Weights of a small self-supervised image encoder.
Training: muon at rate 0.0074, batches of 256.
Data: trained on regions of photos with short descriptions (Visual Genome), 101725 training examples, 27.2 epochs.
Rows from block 5 of a small self-supervised image encoder, named by matrix and row number. Rows with one number belong to one channel. Each number is 128 + 32 x the weight over its row's rms, rounded and kept within 0 to 255. All counts start at 0. Numbers have three digits each.
After each channel's rows are labels from the 100 images, of 14848, where the channel reaches its highest value: "colour at peak" is the nearest of a few named colours to the mean colour under the peak. Only what is clearly more common there than usual is listed. The data: regions of photos with short descriptions (Visual Genome).
# convs0: first 3x3 conv, stride 2 (model.blocks.5.convs.0.weight, 128x64x3x3, each kernel summed), inputs 0-63
# convs1: second 3x3 conv (model.blocks.5.convs.1.weight, 128x128x3x3, transposed, each kernel summed), outputs 0-63

convs0.57:134156095125076115071127074089134148104109126083241121150139105103123110168070157143126140130136195123165093123176154118096065117128136121127138170191125124148116173125120175155121154154115118
convs1.57:133151151123132092099120122133113094148167148134128108090121035240117116136115163127101115145143159175134090168069142149142166121109128109123109147117092123187128119116120155147137112106150123
colour at peak: black

convs0.46:141164103153120138132206224128120144161112078133190141161122127125135126128112107123085088108184139097160134068159152127111137124155124122091133132109121137167149144138090094135120083123114240
convs1.46:129138133121117124123054117153142107099029141132100128165145130126091142165119121115181114183089152121169096080148109140157115116101113173152159112133083105124145119225142191173106123139145129
colour at peak: pink

convs0.69:192130121090077158151068219119196148081147128115127119101124129123148128100138102103152107129121073143152129102183129197157156151131082134171118082159133108114149151110168118149131068092117155
convs1.69:097136150161117096111140082125130108137152109157144109126105144141100096166132135130123197128162142118048121145128118109152109198110097161064104111153070137146108177161069099108087148090110147
colour at peak: black

convs0.10:101186097115134147084116168184130155146111154123134141123190063098089148154123130090156135065206080124189092128108116102091149095124142134113120128170142161080126093103122158094109125194110142
convs1.10:136094167017135128135124127096070132139104140127102114098092108121096128106117100129138131102115094091094095105139147139159129057097144089130178169154125024162140101113173147093143107095068133
colour at peak: grey

convs0.104:107122081100128097123230159145158108128187094102083087245136130137110158092121156129175128135128083155124096149128140123116123120132159134128124094132153132145113106137151060125124176144123185
convs1.104:124151095075122107184088176139188130090158096112145106060154130117113122153135155133082086119082113139117094092140177104120099178172097160219114128093127154103118065198125139146133077114128136
colour at peak: pink; white

convs0.61:072204138149075126136100157113133109077127124112124099147143111136150128128131122073153094124159109138183203164132151130138091101096145125164141053132123135088162237124116149163163119123122154
convs1.61:070116127067123120129107088099102099156192127133159159147123135182097114174079132133095201120138128107109148180159158139091103109113109089105108127172122149166122161145123133175116071080143138
colour at peak: black

convs0.108:098120136147133169136142109130125130216117108121108168140180091128117152137191142133068146131112122144184047100129101094108150111182120128106122116143118125162117020130173113097117149120138070
convs1.108:149157154150111104099141127126094106111068155095111134076135163145107137066094130066067137129134152172106106154148081103106074122115156113144213155157156081112116116102146115151111121154119107
colour at peak: grey

convs0.53:043133140066150153149126126125163150115103115118130119108197082187138087143197124175160065120125127111138082128087084103097101114130123106127115082124104104105109151084121106192176123084113133
convs1.53:155165140096121118128156137133121128098154177135098094170115117173109124104092105133125124109063115127122104166091073143172144124114138139114116145143085160139145109161093126009116052137171120
colour at peak: black

convs0.8:146101128158175143091169140143064142094125177141145114114109112131141144118102135127123104133167067119136125093098220127117136144136093119138143133153097137096112034094148095056125151121137037
convs1.8:046134074125144105081135173119162116169120095118130176063122161100125116176104097088139115085150113135119175118121141117108104106182194101148136127122155122093105131106151094186117065136027148
colour at peak: pink

convs0.105:126085152132120112131053106129146172127133180137118247110170112115150131140124139135191149132078146125116124208114075077160139136138123108163119144177104114092122103134137138172127156138147075
convs1.105:170179183143193090171075133132124134115011139091082118160082111117190131128120131148097142137156114140151157097106141123105092144104105122124231147128098077106127112069110118127147202109073101
colour at peak: white; pink

convs0.30:088138171137093109193128116088132101122115117156068146139145107150116099152085138151148137116170134097099139096241132147110180104136158141133160177137146158127161149081153136093081139137211119
convs1.30:113105155102176140165126156097077126140172106165114092141121156120156180096154157123134137164151093168098102130124048079092191118137148134099128123137154172114096128142067204126162099102122151
colour at peak: pink

convs0.89:074163102136111124095132138119116152113125123065128149118120152229095122097118133140158108130109131113239165125133171093119134132110129117082094124215115124107123196088141141091138128146110102
convs1.89:117135155143138121063206134157108179123150132180133142122103055144108114172144103138089131109123141079103166174155127156150128146080135136150108108084130117181130149109097118121138150142140087
colour at peak: black

convs0.47:139135131110112126170128119135164125115181138125107177218126108091132129118145152119122188197178131149179109118124107072103078141105195121141120153123057119124198129136137098103125159089126184
convs1.47:137148060115109105157137150145138079136105181109132121050148113210093134082109115085137189132137119119091135080123136081118131123129063116158165157159148091142114150164112159150111084132102133
colour at peak: pink

convs0.62:104090114131062096113092148096174142112093185155076155142154075127128087101144130082143139121118087150145089161129104199109164131156071123094097123106128144098123114197193075112122090112134102
convs1.62:138144165161132071121142114165115095130090102081082136148120134169108106078120080125057115124208122139135133169090067165128103101091080119115146144139120093105161104110080150090113129185097104
colour at peak: grey

convs0.107:020127123124072128094089096153112155097119158145135126068114157166097114146201130099131176113142106117116076125138141040120127151135148123122143116122150113159107103185102124072148144180117117
convs1.107:142152184137112118117194139136115133094085108107100134124116167119113152079176120135176045064153154136169146124118174136165091093105176142116069101084127086104131125087126128111115116156102137
colour at peak: pink

convs0.59:170130114137077130176141132139139162125113165117142163132126094049130086146097113193165071138117139103133151094119099128114072113123099094124137125230133114092134139143078100218115126144123099
convs1.59:135128110136135110093050116122102128105136139146093119211092103183147133097110112153168143146108123163125120115153143128135131140142090082151127170099082133156130105122106146077134116116111104
colour at peak: black

convs0.77:132165113165193124060151187128092107128110153108114068104163112105119198134150096121126129139156080145163136145140129155099121111139128139159158099160136200138105098079100149100117205154175080
convs1.77:064091169029094114109095113081131151145127119128129153135129116050081103192105094106113116138092127106104084104136155075060130091166134106137128175123157155130120099123150082149141125066063097
colour at peak: grey

convs0.111:129163102122157182150178111134148100100116124100134073151104119109150148120094148128143205137117126128137143182137143146072050104074144146134183150118132097112214100157083119122087110060123141
convs1.111:122161133129152120116115153028134142120135130149134136087123099103119094176120121103134121134077131155135127112124161106141157113112107159127043117143129130164117139152064091136135120117153120
colour at peak: white

convs0.25:180117168124143130125210140100103110132136093136145091109128151066090124163119121118125081184122124102105159247124120189174119138151125139152197119137131113099122099105090094152163132108147127
convs1.25:088125120131128103084098134105095099129038075097109137131145146074116113177204170125164079137109134125160133133133155103103126135085138154137112135113171211122122167099084045185142116156072126
colour at peak: white; pink

convs0.21:100181129113113094070107155127141168135135122038149143095122118162103124204109133126140135125148230139121086121149175106133097141124119111141119111192193126109113150108085111117074107166127155
convs1.21:158109160143121102114159118126138101116120140156086055108103094159118117146128126159100079166076133134099144147134096135140095121111134139140197069061082107185156124113101141129120136108158126
colour at peak: black

convs0.1:131074127169135069112131178006158111138141100115117122104113122148066090135113133131208125100138143136094166100152104110134155130202136108107125151134092121128151091099139122133148127119198109
convs1.1:050092162059094159129123083131152142124137093136120076155117148096158109178082135069110165149096130103148146089126161123077066102183151084125119143099029137067200148154107132134100120154133104
colour at peak: grey

convs0.60:168127078111111136157177150176119134197131121160104117158123136148144146134124137108091117155177112122088190094111156103093119128179137124151124167120135117124159071153107114126132112137146255
convs1.60:138114131098146101163066117152145088122083073129114101071094134144097114082114123094140104134052134149153099027112132101126129178125107153128187153162119108106124128241169127174095133090160126
colour at peak: white; pink

convs0.63:147134122118106164185092173117168205130183136122128169167194147134183106103144109176144067126112146121139106093119117129173117131120123127125143124119165128077136149145147127240172137098124096
convs1.63:165168132171151080094095113168139116104157108134114106159120111175148127100147137115144199082082148127123144119167126124113127166170104128171114103131112121084156112120118109054114105135146133
colour at peak: black

convs0.86:103150162140174124132135183143125167097093123109090039050121165127097141100094133127180123071115130148105137128144113122145145115151078138159102133149135112075127189093097080109190074112164139
convs1.86:111091153194153153098124128106116109127192121120122129163161123089120089225102104090117111172092109061110160159147116100105091166106144111126102119092136157127090140159115099113129109095170092
colour at peak: black

convs0.126:087141111101147097140079118099126136115117097115127116082072159088142171131136121159110131114097070139119072132076110082179157224162098164118110151133133105171151149167164172149156166112067111
convs1.126:106170155163152164080173147110112137164127153100139126126158162091145088097126097143096137110114157146085004057171150119099103155106151131117080079139124122093080123105176141119130152141140151
colour at peak: pink

convs0.87:113159114134124135145096148131093195118225068112105165126121134159179160158105097192102145096088130171191169129141151163128152128195132097106120148158106151136122147130132185131110080095140105
convs1.87:159115132185147075034120113118100138098120143180145110134133112160122149130131152101130112106151103109115102162160086079133117170126082158132116079153110144191110120087121195130105161112119150
colour at peak: black

convs0.16:055101140120189122145143196118093137116105125133060101124099166250095184145152139117148131126122078142189131135103117123128138150137134119121105125107153092125119148098164137099181105166125106
convs1.16:095126168123126167031149122181127228125127146165130097149122161146085131174146092140090121094092144114102129174133112156152148161086145116138169138091118090066100113131131138108150131129166113
colour at peak: black