config = dict(
    model='self-supervised image encoder',
    dataset='regions of photos with short descriptions (Visual Genome)',
    train_examples=101725,
    image_size=48,
    crop_scale_min=0.3,
    horizontal_flip=True,
    translate=0.06,
    color_jitter=0.6,
    method='simsiam',
    arch='preact_resnet',
    norm='batchnorm',
    activation='relu',
    depths=[5, 5, 5],
    kernel_size=3,
    stem='single',
    avg_pool_shortcut=False,
    widths=[64, 128, 256],
    projector_hidden=512,
    projector_out=256,
    projector_hidden_layers=1,
    init='torch_default',
    residual_init='none',
    optimizer='muon',
    muon_scale='match_rms_adamw',
    lr=0.0074,
    momentum=0.85,
    nesterov=True,
    orthogonalizer='polar_express',
    adamw_lr_other_params=0.00082,
    grad_clip=3.0,
    magnitude_pruning=0.5,
    steps=10800,
    batch_size=256,
    epochs=27.2,
    lr_schedule='linear',
    final_lr_fraction=0,
    warmup_steps=320,
    weight_decay=0.0,
    adamw_weight_decay_other_params=0.01,
)
Rows from block 12 of a small self-supervised image encoder, named by matrix and row number. Rows with one number belong to one channel. Each number is 50 + 15 x the weight over its row's rms, rounded and kept within 0 to 99. All counts start at 0.
After each channel's rows are labels from the 100 images, of 14848, where the channel reaches its highest value: "patch colour" is the nearest of a few named colours to the mean colour under the peak. Only what is clearly more common there than usual is listed. The data: regions of photos with short descriptions (Visual Genome). In brackets: how many of the 100, against the usual share in percent.
# convs0: first 3x3 conv (model.blocks.12.convs.0.weight, 256x256x3x3, each kernel summed), inputs 0-85
# convs1: second 3x3 conv (model.blocks.12.convs.1.weight, 256x256x3x3, transposed, each kernel summed), outputs 0-85

convs0.13:54 46 40 49 51 23 50 53 66 36 30 41 39 36 39 50 57 68 54 50 33 71 58 29 16 56 55 45 56 30 57 44 52 66 61 47 67 29 55 46 52 50 54 45 41 32 45 12 44 39 55 62 35 33 19 13 32 34 51 50 52 60 50 70 45 38 51 55 57 75 53 76 07 58 32 40 45 55 36 47 14 20 46 37 36 31
convs1.13:50 66 50 26 77 71 61 73 77 59 62 41 53 56 35 66 62 29 19 36 46 30 49 46 75 66 66 47 54 32 51 17 32 42 41 45 47 36 66 58 53 48 63 52 50 59 50 50 61 31 28 76 60 45 33 35 54 38 39 39 33 89 45 45 48 50 57 48 41 39 31 39 61 23 27 59 67 41 54 67 55 30 52 36 47 32
patch colour: black (28 vs 10.3)

convs0.224:57 36 31 46 43 32 46 34 16 50 54 55 42 41 47 64 40 26 35 52 11 35 19 49 46 30 71 86 57 64 54 46 48 46 70 57 69 45 38 75 41 72 30 40 75 41 34 56 48 56 29 52 48 35 52 25 53 66 57 41 93 62 69 21 33 34 81 37 62 54 76 90 50 48 47 66 41 82 60 40 60 51 73 41 70 75
convs1.224:00 37 34 34 40 56 50 54 57 46 62 82 58 38 61 74 39 55 60 48 57 77 40 82 51 47 43 33 42 55 42 23 20 46 44 25 46 25 27 38 64 78 46 57 54 40 42 22 47 41 63 51 61 23 66 52 46 60 48 39 60 53 41 44 57 56 44 40 52 59 48 19 55 43 60 13 42 48 62 21 44 46 44 17 38 35
patch colour: grey (63 vs 37.5)

convs0.78:38 31 55 34 61 27 51 45 60 60 51 81 41 30 51 40 29 46 29 58 38 32 20 58 60 43 49 37 38 68 30 07 33 41 48 55 34 58 52 61 69 70 43 37 47 64 56 50 36 23 73 52 37 68 19 07 49 59 64 52 71 55 40 59 54 50 50 58 50 58 45 84 52 56 66 56 33 62 48 40 44 20 27 63 36 70
convs1.78:42 58 37 53 44 50 46 52 43 58 40 48 53 63 39 60 62 34 41 58 46 43 44 31 64 42 59 49 60 54 49 50 44 45 79 49 58 56 58 58 42 61 49 67 45 56 74 53 62 22 37 35 55 11 25 51 38 59 55 36 51 56 27 40 44 36 51 50 37 39 28 56 31 99 75 36 43 62 49 53 47 79 51 56 54 17
patch colour: white (27 vs 4.7)

convs0.200:56 48 55 45 56 44 56 47 56 19 88 52 67 58 49 58 59 42 52 50 30 55 50 38 45 08 20 52 54 50 57 33 53 46 38 55 63 44 75 48 47 61 65 27 54 47 44 74 41 49 46 53 47 54 45 27 61 64 94 31 76 49 42 80 46 53 57 52 49 41 47 37 37 36 40 54 23 58 45 34 44 50 40 80 61 51
convs1.200:47 42 71 47 30 42 31 52 53 40 61 30 58 43 80 66 53 80 58 13 68 65 64 33 69 72 56 52 44 60 53 49 46 56 52 41 59 41 28 16 37 79 61 48 44 56 19 71 51 46 53 58 45 60 37 14 54 57 45 29 44 66 38 62 62 63 50 60 43 32 41 54 47 39 37 26 69 62 71 55 62 56 35 51 36 43
patch colour: grey (68 vs 37.5)

convs0.178:36 75 53 50 44 49 43 54 55 32 54 20 55 45 57 47 47 39 36 49 35 40 50 38 54 37 55 90 50 51 66 34 39 60 34 55 53 78 50 31 40 29 42 62 55 56 50 59 40 58 57 53 49 72 37 47 49 55 53 74 50 28 75 75 51 15 59 66 24 32 36 38 63 68 24 49 33 44 43 19 67 55 45 45 60 35
convs1.178:59 42 59 31 36 61 58 25 50 67 36 57 42 53 63 58 30 45 44 36 92 45 64 16 42 54 47 62 58 89 30 52 72 40 64 27 35 54 55 27 57 36 33 54 61 37 80 54 58 87 31 40 35 56 69 59 49 74 33 58 63 39 55 71 45 45 60 12 33 59 08 55 31 63 38 31 58 62 17 59 22 40 43 37 42 69
patch colour: grey (64 vs 37.5)

convs0.247:70 66 39 27 46 24 59 37 66 61 51 47 43 58 52 43 72 44 10 74 33 68 59 46 57 37 58 43 43 56 43 34 73 31 31 39 50 54 11 68 50 44 40 43 72 37 45 47 82 43 67 39 37 49 55 12 56 71 63 56 84 42 45 51 38 37 46 37 48 69 27 40 32 51 26 40 48 76 47 65 64 62 46 20 51 46
convs1.247:36 38 52 57 50 51 50 54 57 33 35 50 16 48 58 53 47 64 94 49 51 51 54 77 35 37 43 47 44 27 30 46 60 56 72 49 36 52 39 76 52 65 66 40 33 47 40 49 38 66 67 50 41 36 33 50 55 46 68 36 57 51 54 43 68 22 65 47 42 25 20 49 76 29 63 65 65 46 69 45 44 01 65 39 47 37
patch colour: black (27 vs 10.3)

convs0.133:42 48 44 47 43 41 39 44 39 36 82 40 78 66 39 33 56 56 26 33 57 57 41 51 56 37 27 58 49 64 51 26 41 27 49 46 35 53 46 32 39 35 62 51 62 51 43 56 67 21 48 39 44 73 76 44 46 55 41 54 43 11 51 70 53 22 39 79 46 29 34 42 34 07 43 51 46 51 40 61 55 59 48 55 52 30
convs1.133:68 46 51 49 48 51 60 45 92 55 61 60 43 49 74 82 56 61 50 53 31 43 45 41 39 39 58 67 48 41 63 54 36 53 39 76 56 37 47 35 55 40 19 40 60 44 73 48 44 69 46 73 49 67 54 71 35 61 11 43 52 54 34 20 50 61 42 49 55 59 58 32 48 49 67 47 62 56 50 49 57 48 44 49 53 67
patch colour: grey (64 vs 37.5)

convs0.234:63 37 40 64 63 44 50 65 48 58 56 67 56 39 47 27 44 62 62 43 45 44 49 22 50 00 44 46 43 38 57 38 57 62 16 39 58 51 45 46 47 60 47 59 52 67 43 52 43 39 39 44 69 29 16 46 62 48 31 54 55 39 34 60 40 38 37 35 58 38 64 58 59 48 35 46 45 51 38 40 61 84 45 48 37 71
convs1.234:40 84 38 59 49 49 37 53 60 41 34 48 49 59 78 49 44 54 47 77 85 52 67 13 77 45 56 48 47 59 26 57 67 46 63 01 53 57 64 52 23 42 28 54 49 41 43 42 44 63 67 70 61 43 27 60 75 48 36 47 53 43 43 47 39 47 41 57 56 33 69 39 47 60 63 33 78 12 55 74 76 58 67 63 52 39
patch colour: pink (25 vs 9.2)

convs0.68:48 35 00 56 72 75 61 39 44 26 26 43 59 51 70 19 37 44 57 24 39 52 35 69 28 59 37 48 57 40 58 24 43 43 43 56 46 26 50 64 36 47 53 28 46 54 34 47 18 51 34 49 59 50 39 33 45 46 66 45 52 56 62 64 31 33 41 35 37 48 56 67 53 50 26 54 70 32 42 46 37 21 74 40 46 58
convs1.68:66 62 62 32 33 49 45 20 36 47 28 58 50 54 58 87 56 31 54 64 60 52 66 28 76 52 55 26 49 54 36 36 46 53 45 27 60 50 44 54 43 51 39 73 63 73 51 51 56 47 69 59 13 53 51 35 50 52 70 80 54 61 39 55 53 74 25 52 56 65 45 39 46 41 73 51 50 33 78 38 50 60 31 32 37 47
patch colour: pink (29 vs 9.2)

convs0.114:38 46 80 60 39 24 54 45 74 69 48 16 48 75 37 48 30 32 31 45 45 44 30 32 29 40 72 67 31 39 43 60 68 54 66 49 47 54 59 57 42 44 41 55 56 32 44 44 27 26 38 53 60 17 22 72 42 36 21 30 51 42 46 49 83 43 35 44 47 65 57 61 69 54 45 61 41 41 60 57 19 43 39 40 48 51
convs1.114:44 65 26 55 33 50 69 29 61 56 62 46 46 53 39 11 16 57 41 56 45 44 51 45 55 84 42 54 57 51 27 62 43 45 64 14 47 48 54 65 26 57 72 29 48 59 47 50 53 37 68 45 59 49 37 50 58 47 54 75 75 39 53 35 24 46 40 36 66 59 38 52 48 25 51 31 37 73 39 61 51 48 67 58 70 41
patch colour: brown (67 vs 33.6)

convs0.108:54 49 59 81 44 57 67 74 61 64 29 77 51 32 54 45 53 20 62 48 52 70 82 32 81 60 59 28 60 46 20 45 37 44 53 33 56 55 72 48 45 41 57 43 58 48 42 73 67 67 28 42 71 31 61 26 58 47 58 59 41 60 39 66 53 43 44 30 40 69 40 65 65 40 56 62 56 42 33 34 85 54 56 51 44 66
convs1.108:62 50 51 50 59 45 55 24 44 42 67 20 55 36 35 13 20 59 38 55 45 44 60 53 34 14 52 38 40 45 36 47 18 33 48 23 15 40 11 39 73 51 44 52 59 63 73 34 55 21 41 33 55 42 42 39 63 97 49 66 28 47 72 45 50 51 53 50 51 41 35 28 39 33 48 42 99 59 39 41 45 45 37 26 34 84
patch colour: brown (62 vs 33.6); black (29 vs 10.3)

convs0.157:47 54 60 39 59 45 48 72 35 43 70 39 53 54 61 56 38 49 38 48 83 49 52 48 35 50 59 31 41 36 57 56 46 51 58 38 47 58 50 36 42 46 61 31 46 41 45 33 28 52 12 48 33 45 67 46 17 47 58 50 56 49 43 07 75 52 34 55 58 33 38 92 66 29 48 49 49 47 66 43 63 42 46 50 33 53
convs1.157:34 38 91 27 49 43 58 39 61 71 21 53 68 48 46 55 42 59 41 55 13 49 53 46 47 61 17 33 45 33 42 55 50 30 44 31 51 36 71 38 35 52 54 55 43 43 38 44 43 23 61 39 70 57 11 16 60 54 19 48 78 40 69 40 27 46 59 54 33 56 37 35 26 24 49 59 47 27 48 72 28 60 38 42 57 51
patch colour: black (30 vs 10.3)

convs0.230:49 53 56 66 57 29 75 52 46 35 37 56 38 19 44 44 52 82 66 40 60 45 45 54 46 30 55 37 47 46 66 53 66 39 56 74 64 62 56 52 73 79 39 50 62 64 44 54 32 31 46 28 56 51 46 46 54 61 48 23 78 41 45 55 65 41 47 49 47 64 54 38 53 49 50 63 76 56 58 43 24 79 59 34 63 39
convs1.230:41 43 48 43 58 36 64 80 42 33 31 38 71 52 52 69 41 30 49 50 56 94 31 39 83 75 60 37 07 71 48 54 74 53 51 55 45 35 36 43 59 42 49 88 50 57 55 40 58 44 44 70 23 35 68 55 26 53 52 51 34 45 38 46 67 44 50 47 67 73 56 97 53 61 40 53 42 40 45 57 82 54 28 53 35 59
patch colour: black (28 vs 10.3)

convs0.76:44 32 81 48 31 63 41 55 33 47 51 28 25 66 55 44 72 47 66 35 40 52 22 54 40 55 08 45 36 41 50 40 10 47 52 54 64 49 46 42 64 73 42 50 60 59 51 72 52 42 55 23 56 63 52 60 45 79 57 52 38 43 63 44 64 10 43 60 53 52 67 54 61 45 60 61 52 64 38 77 81 49 91 47 54 57
convs1.76:52 43 45 58 52 50 39 35 51 16 64 58 36 55 48 38 08 40 45 35 26 15 43 51 50 65 65 65 34 34 37 44 08 53 63 56 38 58 47 40 61 47 39 31 40 29 44 42 55 38 24 40 44 43 65 53 50 52 45 62 56 63 49 52 56 45 54 36 47 23 40 62 56 33 38 21 14 33 13 65 86 63 36 58 58 59
patch colour: black (29 vs 10.3)

convs0.35:66 46 47 74 46 50 50 37 29 39 59 53 33 58 47 38 51 45 40 36 51 54 59 47 58 12 44 51 75 41 50 40 54 63 53 75 05 55 77 74 47 59 61 86 80 67 46 71 59 46 46 40 58 22 51 67 54 65 36 51 34 47 50 45 52 93 49 54 38 40 36 72 54 35 37 49 60 40 43 68 61 41 68 37 59 50
convs1.35:36 53 85 38 57 49 46 48 61 63 21 42 54 49 58 46 80 39 31 45 59 18 52 38 66 52 66 54 20 44 34 50 45 34 39 46 54 44 38 28 37 44 45 35 61 02 08 59 24 64 54 49 55 56 40 71 54 51 48 52 44 37 38 54 51 33 64 43 36 54 69 11 54 41 45 54 33 50 53 33 64 44 38 47 24 47
patch colour: pink (26 vs 9.2)

convs0.87:62 39 58 48 54 67 40 57 43 53 11 56 49 52 29 52 70 73 31 49 43 68 56 49 47 37 54 60 49 49 43 48 33 41 32 42 45 51 29 26 65 50 53 49 70 46 48 63 51 53 49 66 52 34 25 68 47 53 39 43 38 52 32 40 54 29 53 49 46 48 32 55 56 36 69 44 66 68 26 52 69 25 56 32 29 40
convs1.87:32 43 30 45 47 47 35 45 53 00 59 16 52 33 66 39 56 53 45 50 50 37 36 45 55 61 32 32 37 38 64 33 29 40 44 51 50 59 48 54 45 30 61 45 47 47 47 68 17 32 40 47 51 40 70 42 63 52 65 65 49 38 46 65 65 36 58 52 63 46 12 23 46 58 47 34 46 48 43 67 38 77 45 62 60 54
patch colour: pink (27 vs 9.2)

convs0.150:58 55 61 46 55 37 47 25 41 17 48 52 43 46 37 49 51 28 47 57 38 51 68 68 50 41 60 42 40 51 24 17 45 45 58 34 37 49 47 40 54 58 45 31 61 46 54 63 42 31 67 22 49 52 51 46 58 46 43 09 13 69 54 65 70 64 73 67 38 62 57 24 48 35 47 55 48 56 47 55 45 75 35 58 51 18
convs1.150:43 34 64 30 63 79 48 53 57 54 65 26 64 54 40 47 70 61 32 64 47 49 70 16 51 61 47 81 44 34 58 49 67 20 20 43 40 61 49 47 39 52 42 63 56 48 42 58 36 48 52 39 35 54 45 43 54 45 54 42 66 43 39 59 65 78 28 39 52 56 53 28 56 46 61 67 45 53 72 36 59 42 15 56 52 55
patch colour: pink (29 vs 9.2)

convs0.12:56 52 23 64 00 57 42 32 75 62 37 54 57 49 58 50 31 67 55 78 50 44 70 18 44 67 28 57 44 74 59 44 51 80 61 30 39 57 67 03 37 42 29 67 52 48 43 53 32 59 64 57 62 43 52 24 25 50 46 51 36 47 48 41 58 15 72 50 27 52 70 49 64 29 54 50 68 42 48 63 39 41 50 33 51 38
convs1.12:58 36 47 65 39 44 72 45 31 38 59 56 38 57 25 66 65 37 47 53 57 58 39 53 33 58 51 61 58 42 26 33 47 55 57 48 65 42 59 80 49 66 49 62 45 37 44 43 32 68 48 51 45 60 63 58 52 47 41 44 73 50 48 64 62 56 41 77 59 44 32 40 39 66 64 88 75 55 39 43 54 42 49 55 29 34
patch colour: brown (71 vs 33.6)

convs0.30:38 52 46 46 63 58 66 79 47 54 41 72 46 42 66 55 50 30 57 45 48 45 40 36 36 46 50 66 46 31 45 48 62 35 45 49 52 26 37 39 27 56 48 85 51 49 53 51 22 36 49 33 44 53 37 60 67 39 52 72 49 53 52 32 53 61 44 72 86 49 47 45 65 28 14 47 24 65 46 47 45 20 81 38 18 45
convs1.30:48 57 65 37 49 56 59 38 50 50 22 87 27 32 62 67 76 51 52 51 52 51 48 49 51 34 15 28 51 50 41 52 43 50 43 17 65 43 62 49 36 47 50 45 57 56 39 36 17 48 42 48 42 69 33 21 42 69 38 50 44 67 40 77 26 40 47 33 33 54 48 56 66 40 67 66 38 65 47 42 52 61 85 43 45 41
patch colour: white (32 vs 4.7); pink (29 vs 9.2)

convs0.17:30 51 27 31 55 50 55 54 47 46 66 67 40 47 64 65 48 19 51 35 38 52 58 47 30 37 60 55 48 31 51 30 57 62 73 55 45 82 43 44 36 57 69 06 62 46 43 41 43 52 44 28 47 44 37 22 51 66 73 66 64 75 46 49 66 41 59 19 74 30 43 58 54 46 41 34 40 38 48 44 49 32 38 70 54 36
convs1.17:29 40 30 62 61 25 49 31 58 54 40 65 62 36 51 55 38 44 34 48 77 54 99 75 40 36 78 63 56 43 78 47 47 30 39 62 56 27 70 37 62 51 55 42 63 49 85 40 52 61 45 54 83 66 49 53 84 64 47 54 61 44 36 68 29 43 41 46 27 68 35 50 41 53 23 45 55 56 67 52 60 59 62 74 56 65
patch colour: pink (26 vs 9.2)

convs0.228:38 48 54 34 42 47 58 54 37 52 47 64 21 62 50 42 53 42 65 75 31 51 32 44 44 43 35 97 42 60 59 44 56 56 04 56 49 45 57 44 71 77 55 53 50 44 55 37 44 43 66 75 64 58 48 43 42 76 45 32 55 54 55 40 51 47 59 44 38 54 60 52 44 38 55 41 63 49 62 51 57 43 48 69 53 29
convs1.228:53 82 50 53 73 62 42 44 84 66 63 65 48 37 52 38 58 55 79 66 60 53 31 43 49 49 37 44 65 59 45 35 30 47 48 66 59 44 41 46 49 35 46 39 26 52 40 64 59 70 42 52 48 65 92 65 26 55 58 23 55 58 59 41 49 23 23 67 36 38 66 42 41 52 51 53 44 71 48 54 38 46 62 51 45 28
patch colour: grey (64 vs 37.5)

convs0.132:44 38 13 50 45 60 66 44 62 30 44 32 61 59 42 33 37 45 46 42 24 40 44 51 51 42 61 54 75 40 67 18 24 47 13 61 22 45 39 51 72 58 41 49 60 07 56 54 72 40 43 37 54 58 61 30 37 57 58 57 78 49 73 56 57 31 41 29 40 40 09 59 31 37 49 49 21 46 47 38 21 63 53 50 54 51
convs1.132:36 45 63 37 37 50 55 53 56 45 39 55 66 37 67 56 50 35 56 32 51 63 59 60 55 61 72 44 62 61 34 67 70 54 73 51 55 50 42 63 52 43 71 53 52 59 52 61 63 27 69 73 62 63 18 45 44 68 74 58 50 94 81 47 59 49 52 53 63 65 74 61 55 50 34 49 48 58 69 65 57 71 45 48 50 71
patch colour: grey (64 vs 37.5)

convs0.58:37 38 42 55 62 39 52 51 42 58 32 30 52 58 55 58 24 99 46 52 49 25 59 74 60 48 36 16 47 37 38 46 40 58 31 51 52 48 34 49 31 37 64 52 38 60 50 28 34 37 10 55 46 43 35 29 44 40 41 45 43 49 28 37 40 58 53 44 08 38 64 36 47 48 50 46 32 81 53 47 38 44 45 37 64 45
convs1.58:59 37 52 83 43 74 69 43 46 38 53 53 67 60 19 22 52 45 47 40 32 14 44 76 12 47 62 46 51 82 39 58 48 37 66 75 66 64 54 82 36 47 40 43 69 36 67 50 57 46 73 52 58 56 55 71 41 44 52 56 41 87 55 42 48 45 56 51 71 47 59 45 62 66 86 51 56 30 30 41 43 56 53 47 35 40
patch colour: black (31 vs 10.3)

convs0.40:35 56 55 72 52 38 36 35 66 45 29 31 40 51 43 19 27 98 50 55 56 44 65 52 54 36 93 53 50 51 58 50 64 71 59 39 44 57 60 53 49 45 49 67 69 50 57 38 25 56 58 56 64 45 55 39 57 58 31 50 73 35 60 41 49 54 48 52 26 33 53 56 58 42 60 44 64 50 51 48 51 41 23 30 49 39
convs1.40:35 52 59 54 53 36 50 51 24 31 73 27 63 42 27 27 47 58 34 46 50 46 44 57 50 47 72 78 37 40 43 62 61 31 43 69 68 54 37 45 41 50 41 57 56 61 53 99 78 42 47 77 39 55 33 53 44 51 59 47 45 36 53 48 17 43 48 50 37 37 69 53 65 71 63 60 52 34 51 64 47 54 50 56 51 32
patch colour: brown (65 vs 33.6)

convs0.241:18 48 27 43 37 28 28 48 29 36 35 49 62 40 55 32 35 44 52 45 65 44 55 54 50 45 22 26 25 61 76 70 57 41 71 35 49 55 35 55 27 51 74 55 49 56 30 47 56 31 46 68 36 44 70 30 43 69 74 45 41 65 37 52 76 48 44 47 49 57 31 38 60 24 49 71 76 25 61 57 40 48 39 24 56 38
convs1.241:64 52 46 47 49 42 41 63 36 60 50 75 43 29 73 47 42 56 78 41 49 63 44 70 43 53 44 53 57 27 60 76 51 37 41 65 49 57 33 33 54 47 58 56 66 55 64 60 41 43 39 42 25 83 53 79 68 52 59 85 52 36 46 50 32 58 66 43 32 60 62 61 51 46 48 61 44 57 64 62 46 54 52 17 50 60
patch colour: black (31 vs 10.3)

convs0.109:75 52 07 72 64 57 53 44 47 59 38 68 61 56 60 50 52 55 58 45 27 38 44 55 43 14 50 63 50 47 64 28 43 30 56 50 41 72 08 32 12 60 26 14 54 34 39 66 47 31 54 67 45 27 31 69 58 30 70 53 71 43 50 53 18 42 56 60 20 51 71 62 69 46 44 70 63 51 52 43 60 39 61 49 67 48
convs1.109:49 32 42 37 56 38 68 75 40 55 22 40 52 68 48 65 49 45 63 59 68 52 55 49 55 61 40 39 53 77 54 30 49 45 57 42 55 43 52 43 89 66 53 78 55 28 44 35 28 53 84 45 56 34 06 42 62 24 58 44 68 51 57 46 64 76 56 68 70 27 55 45 67 64 66 40 77 53 50 61 46 69 46 69 63 49
patch colour: black (27 vs 10.3)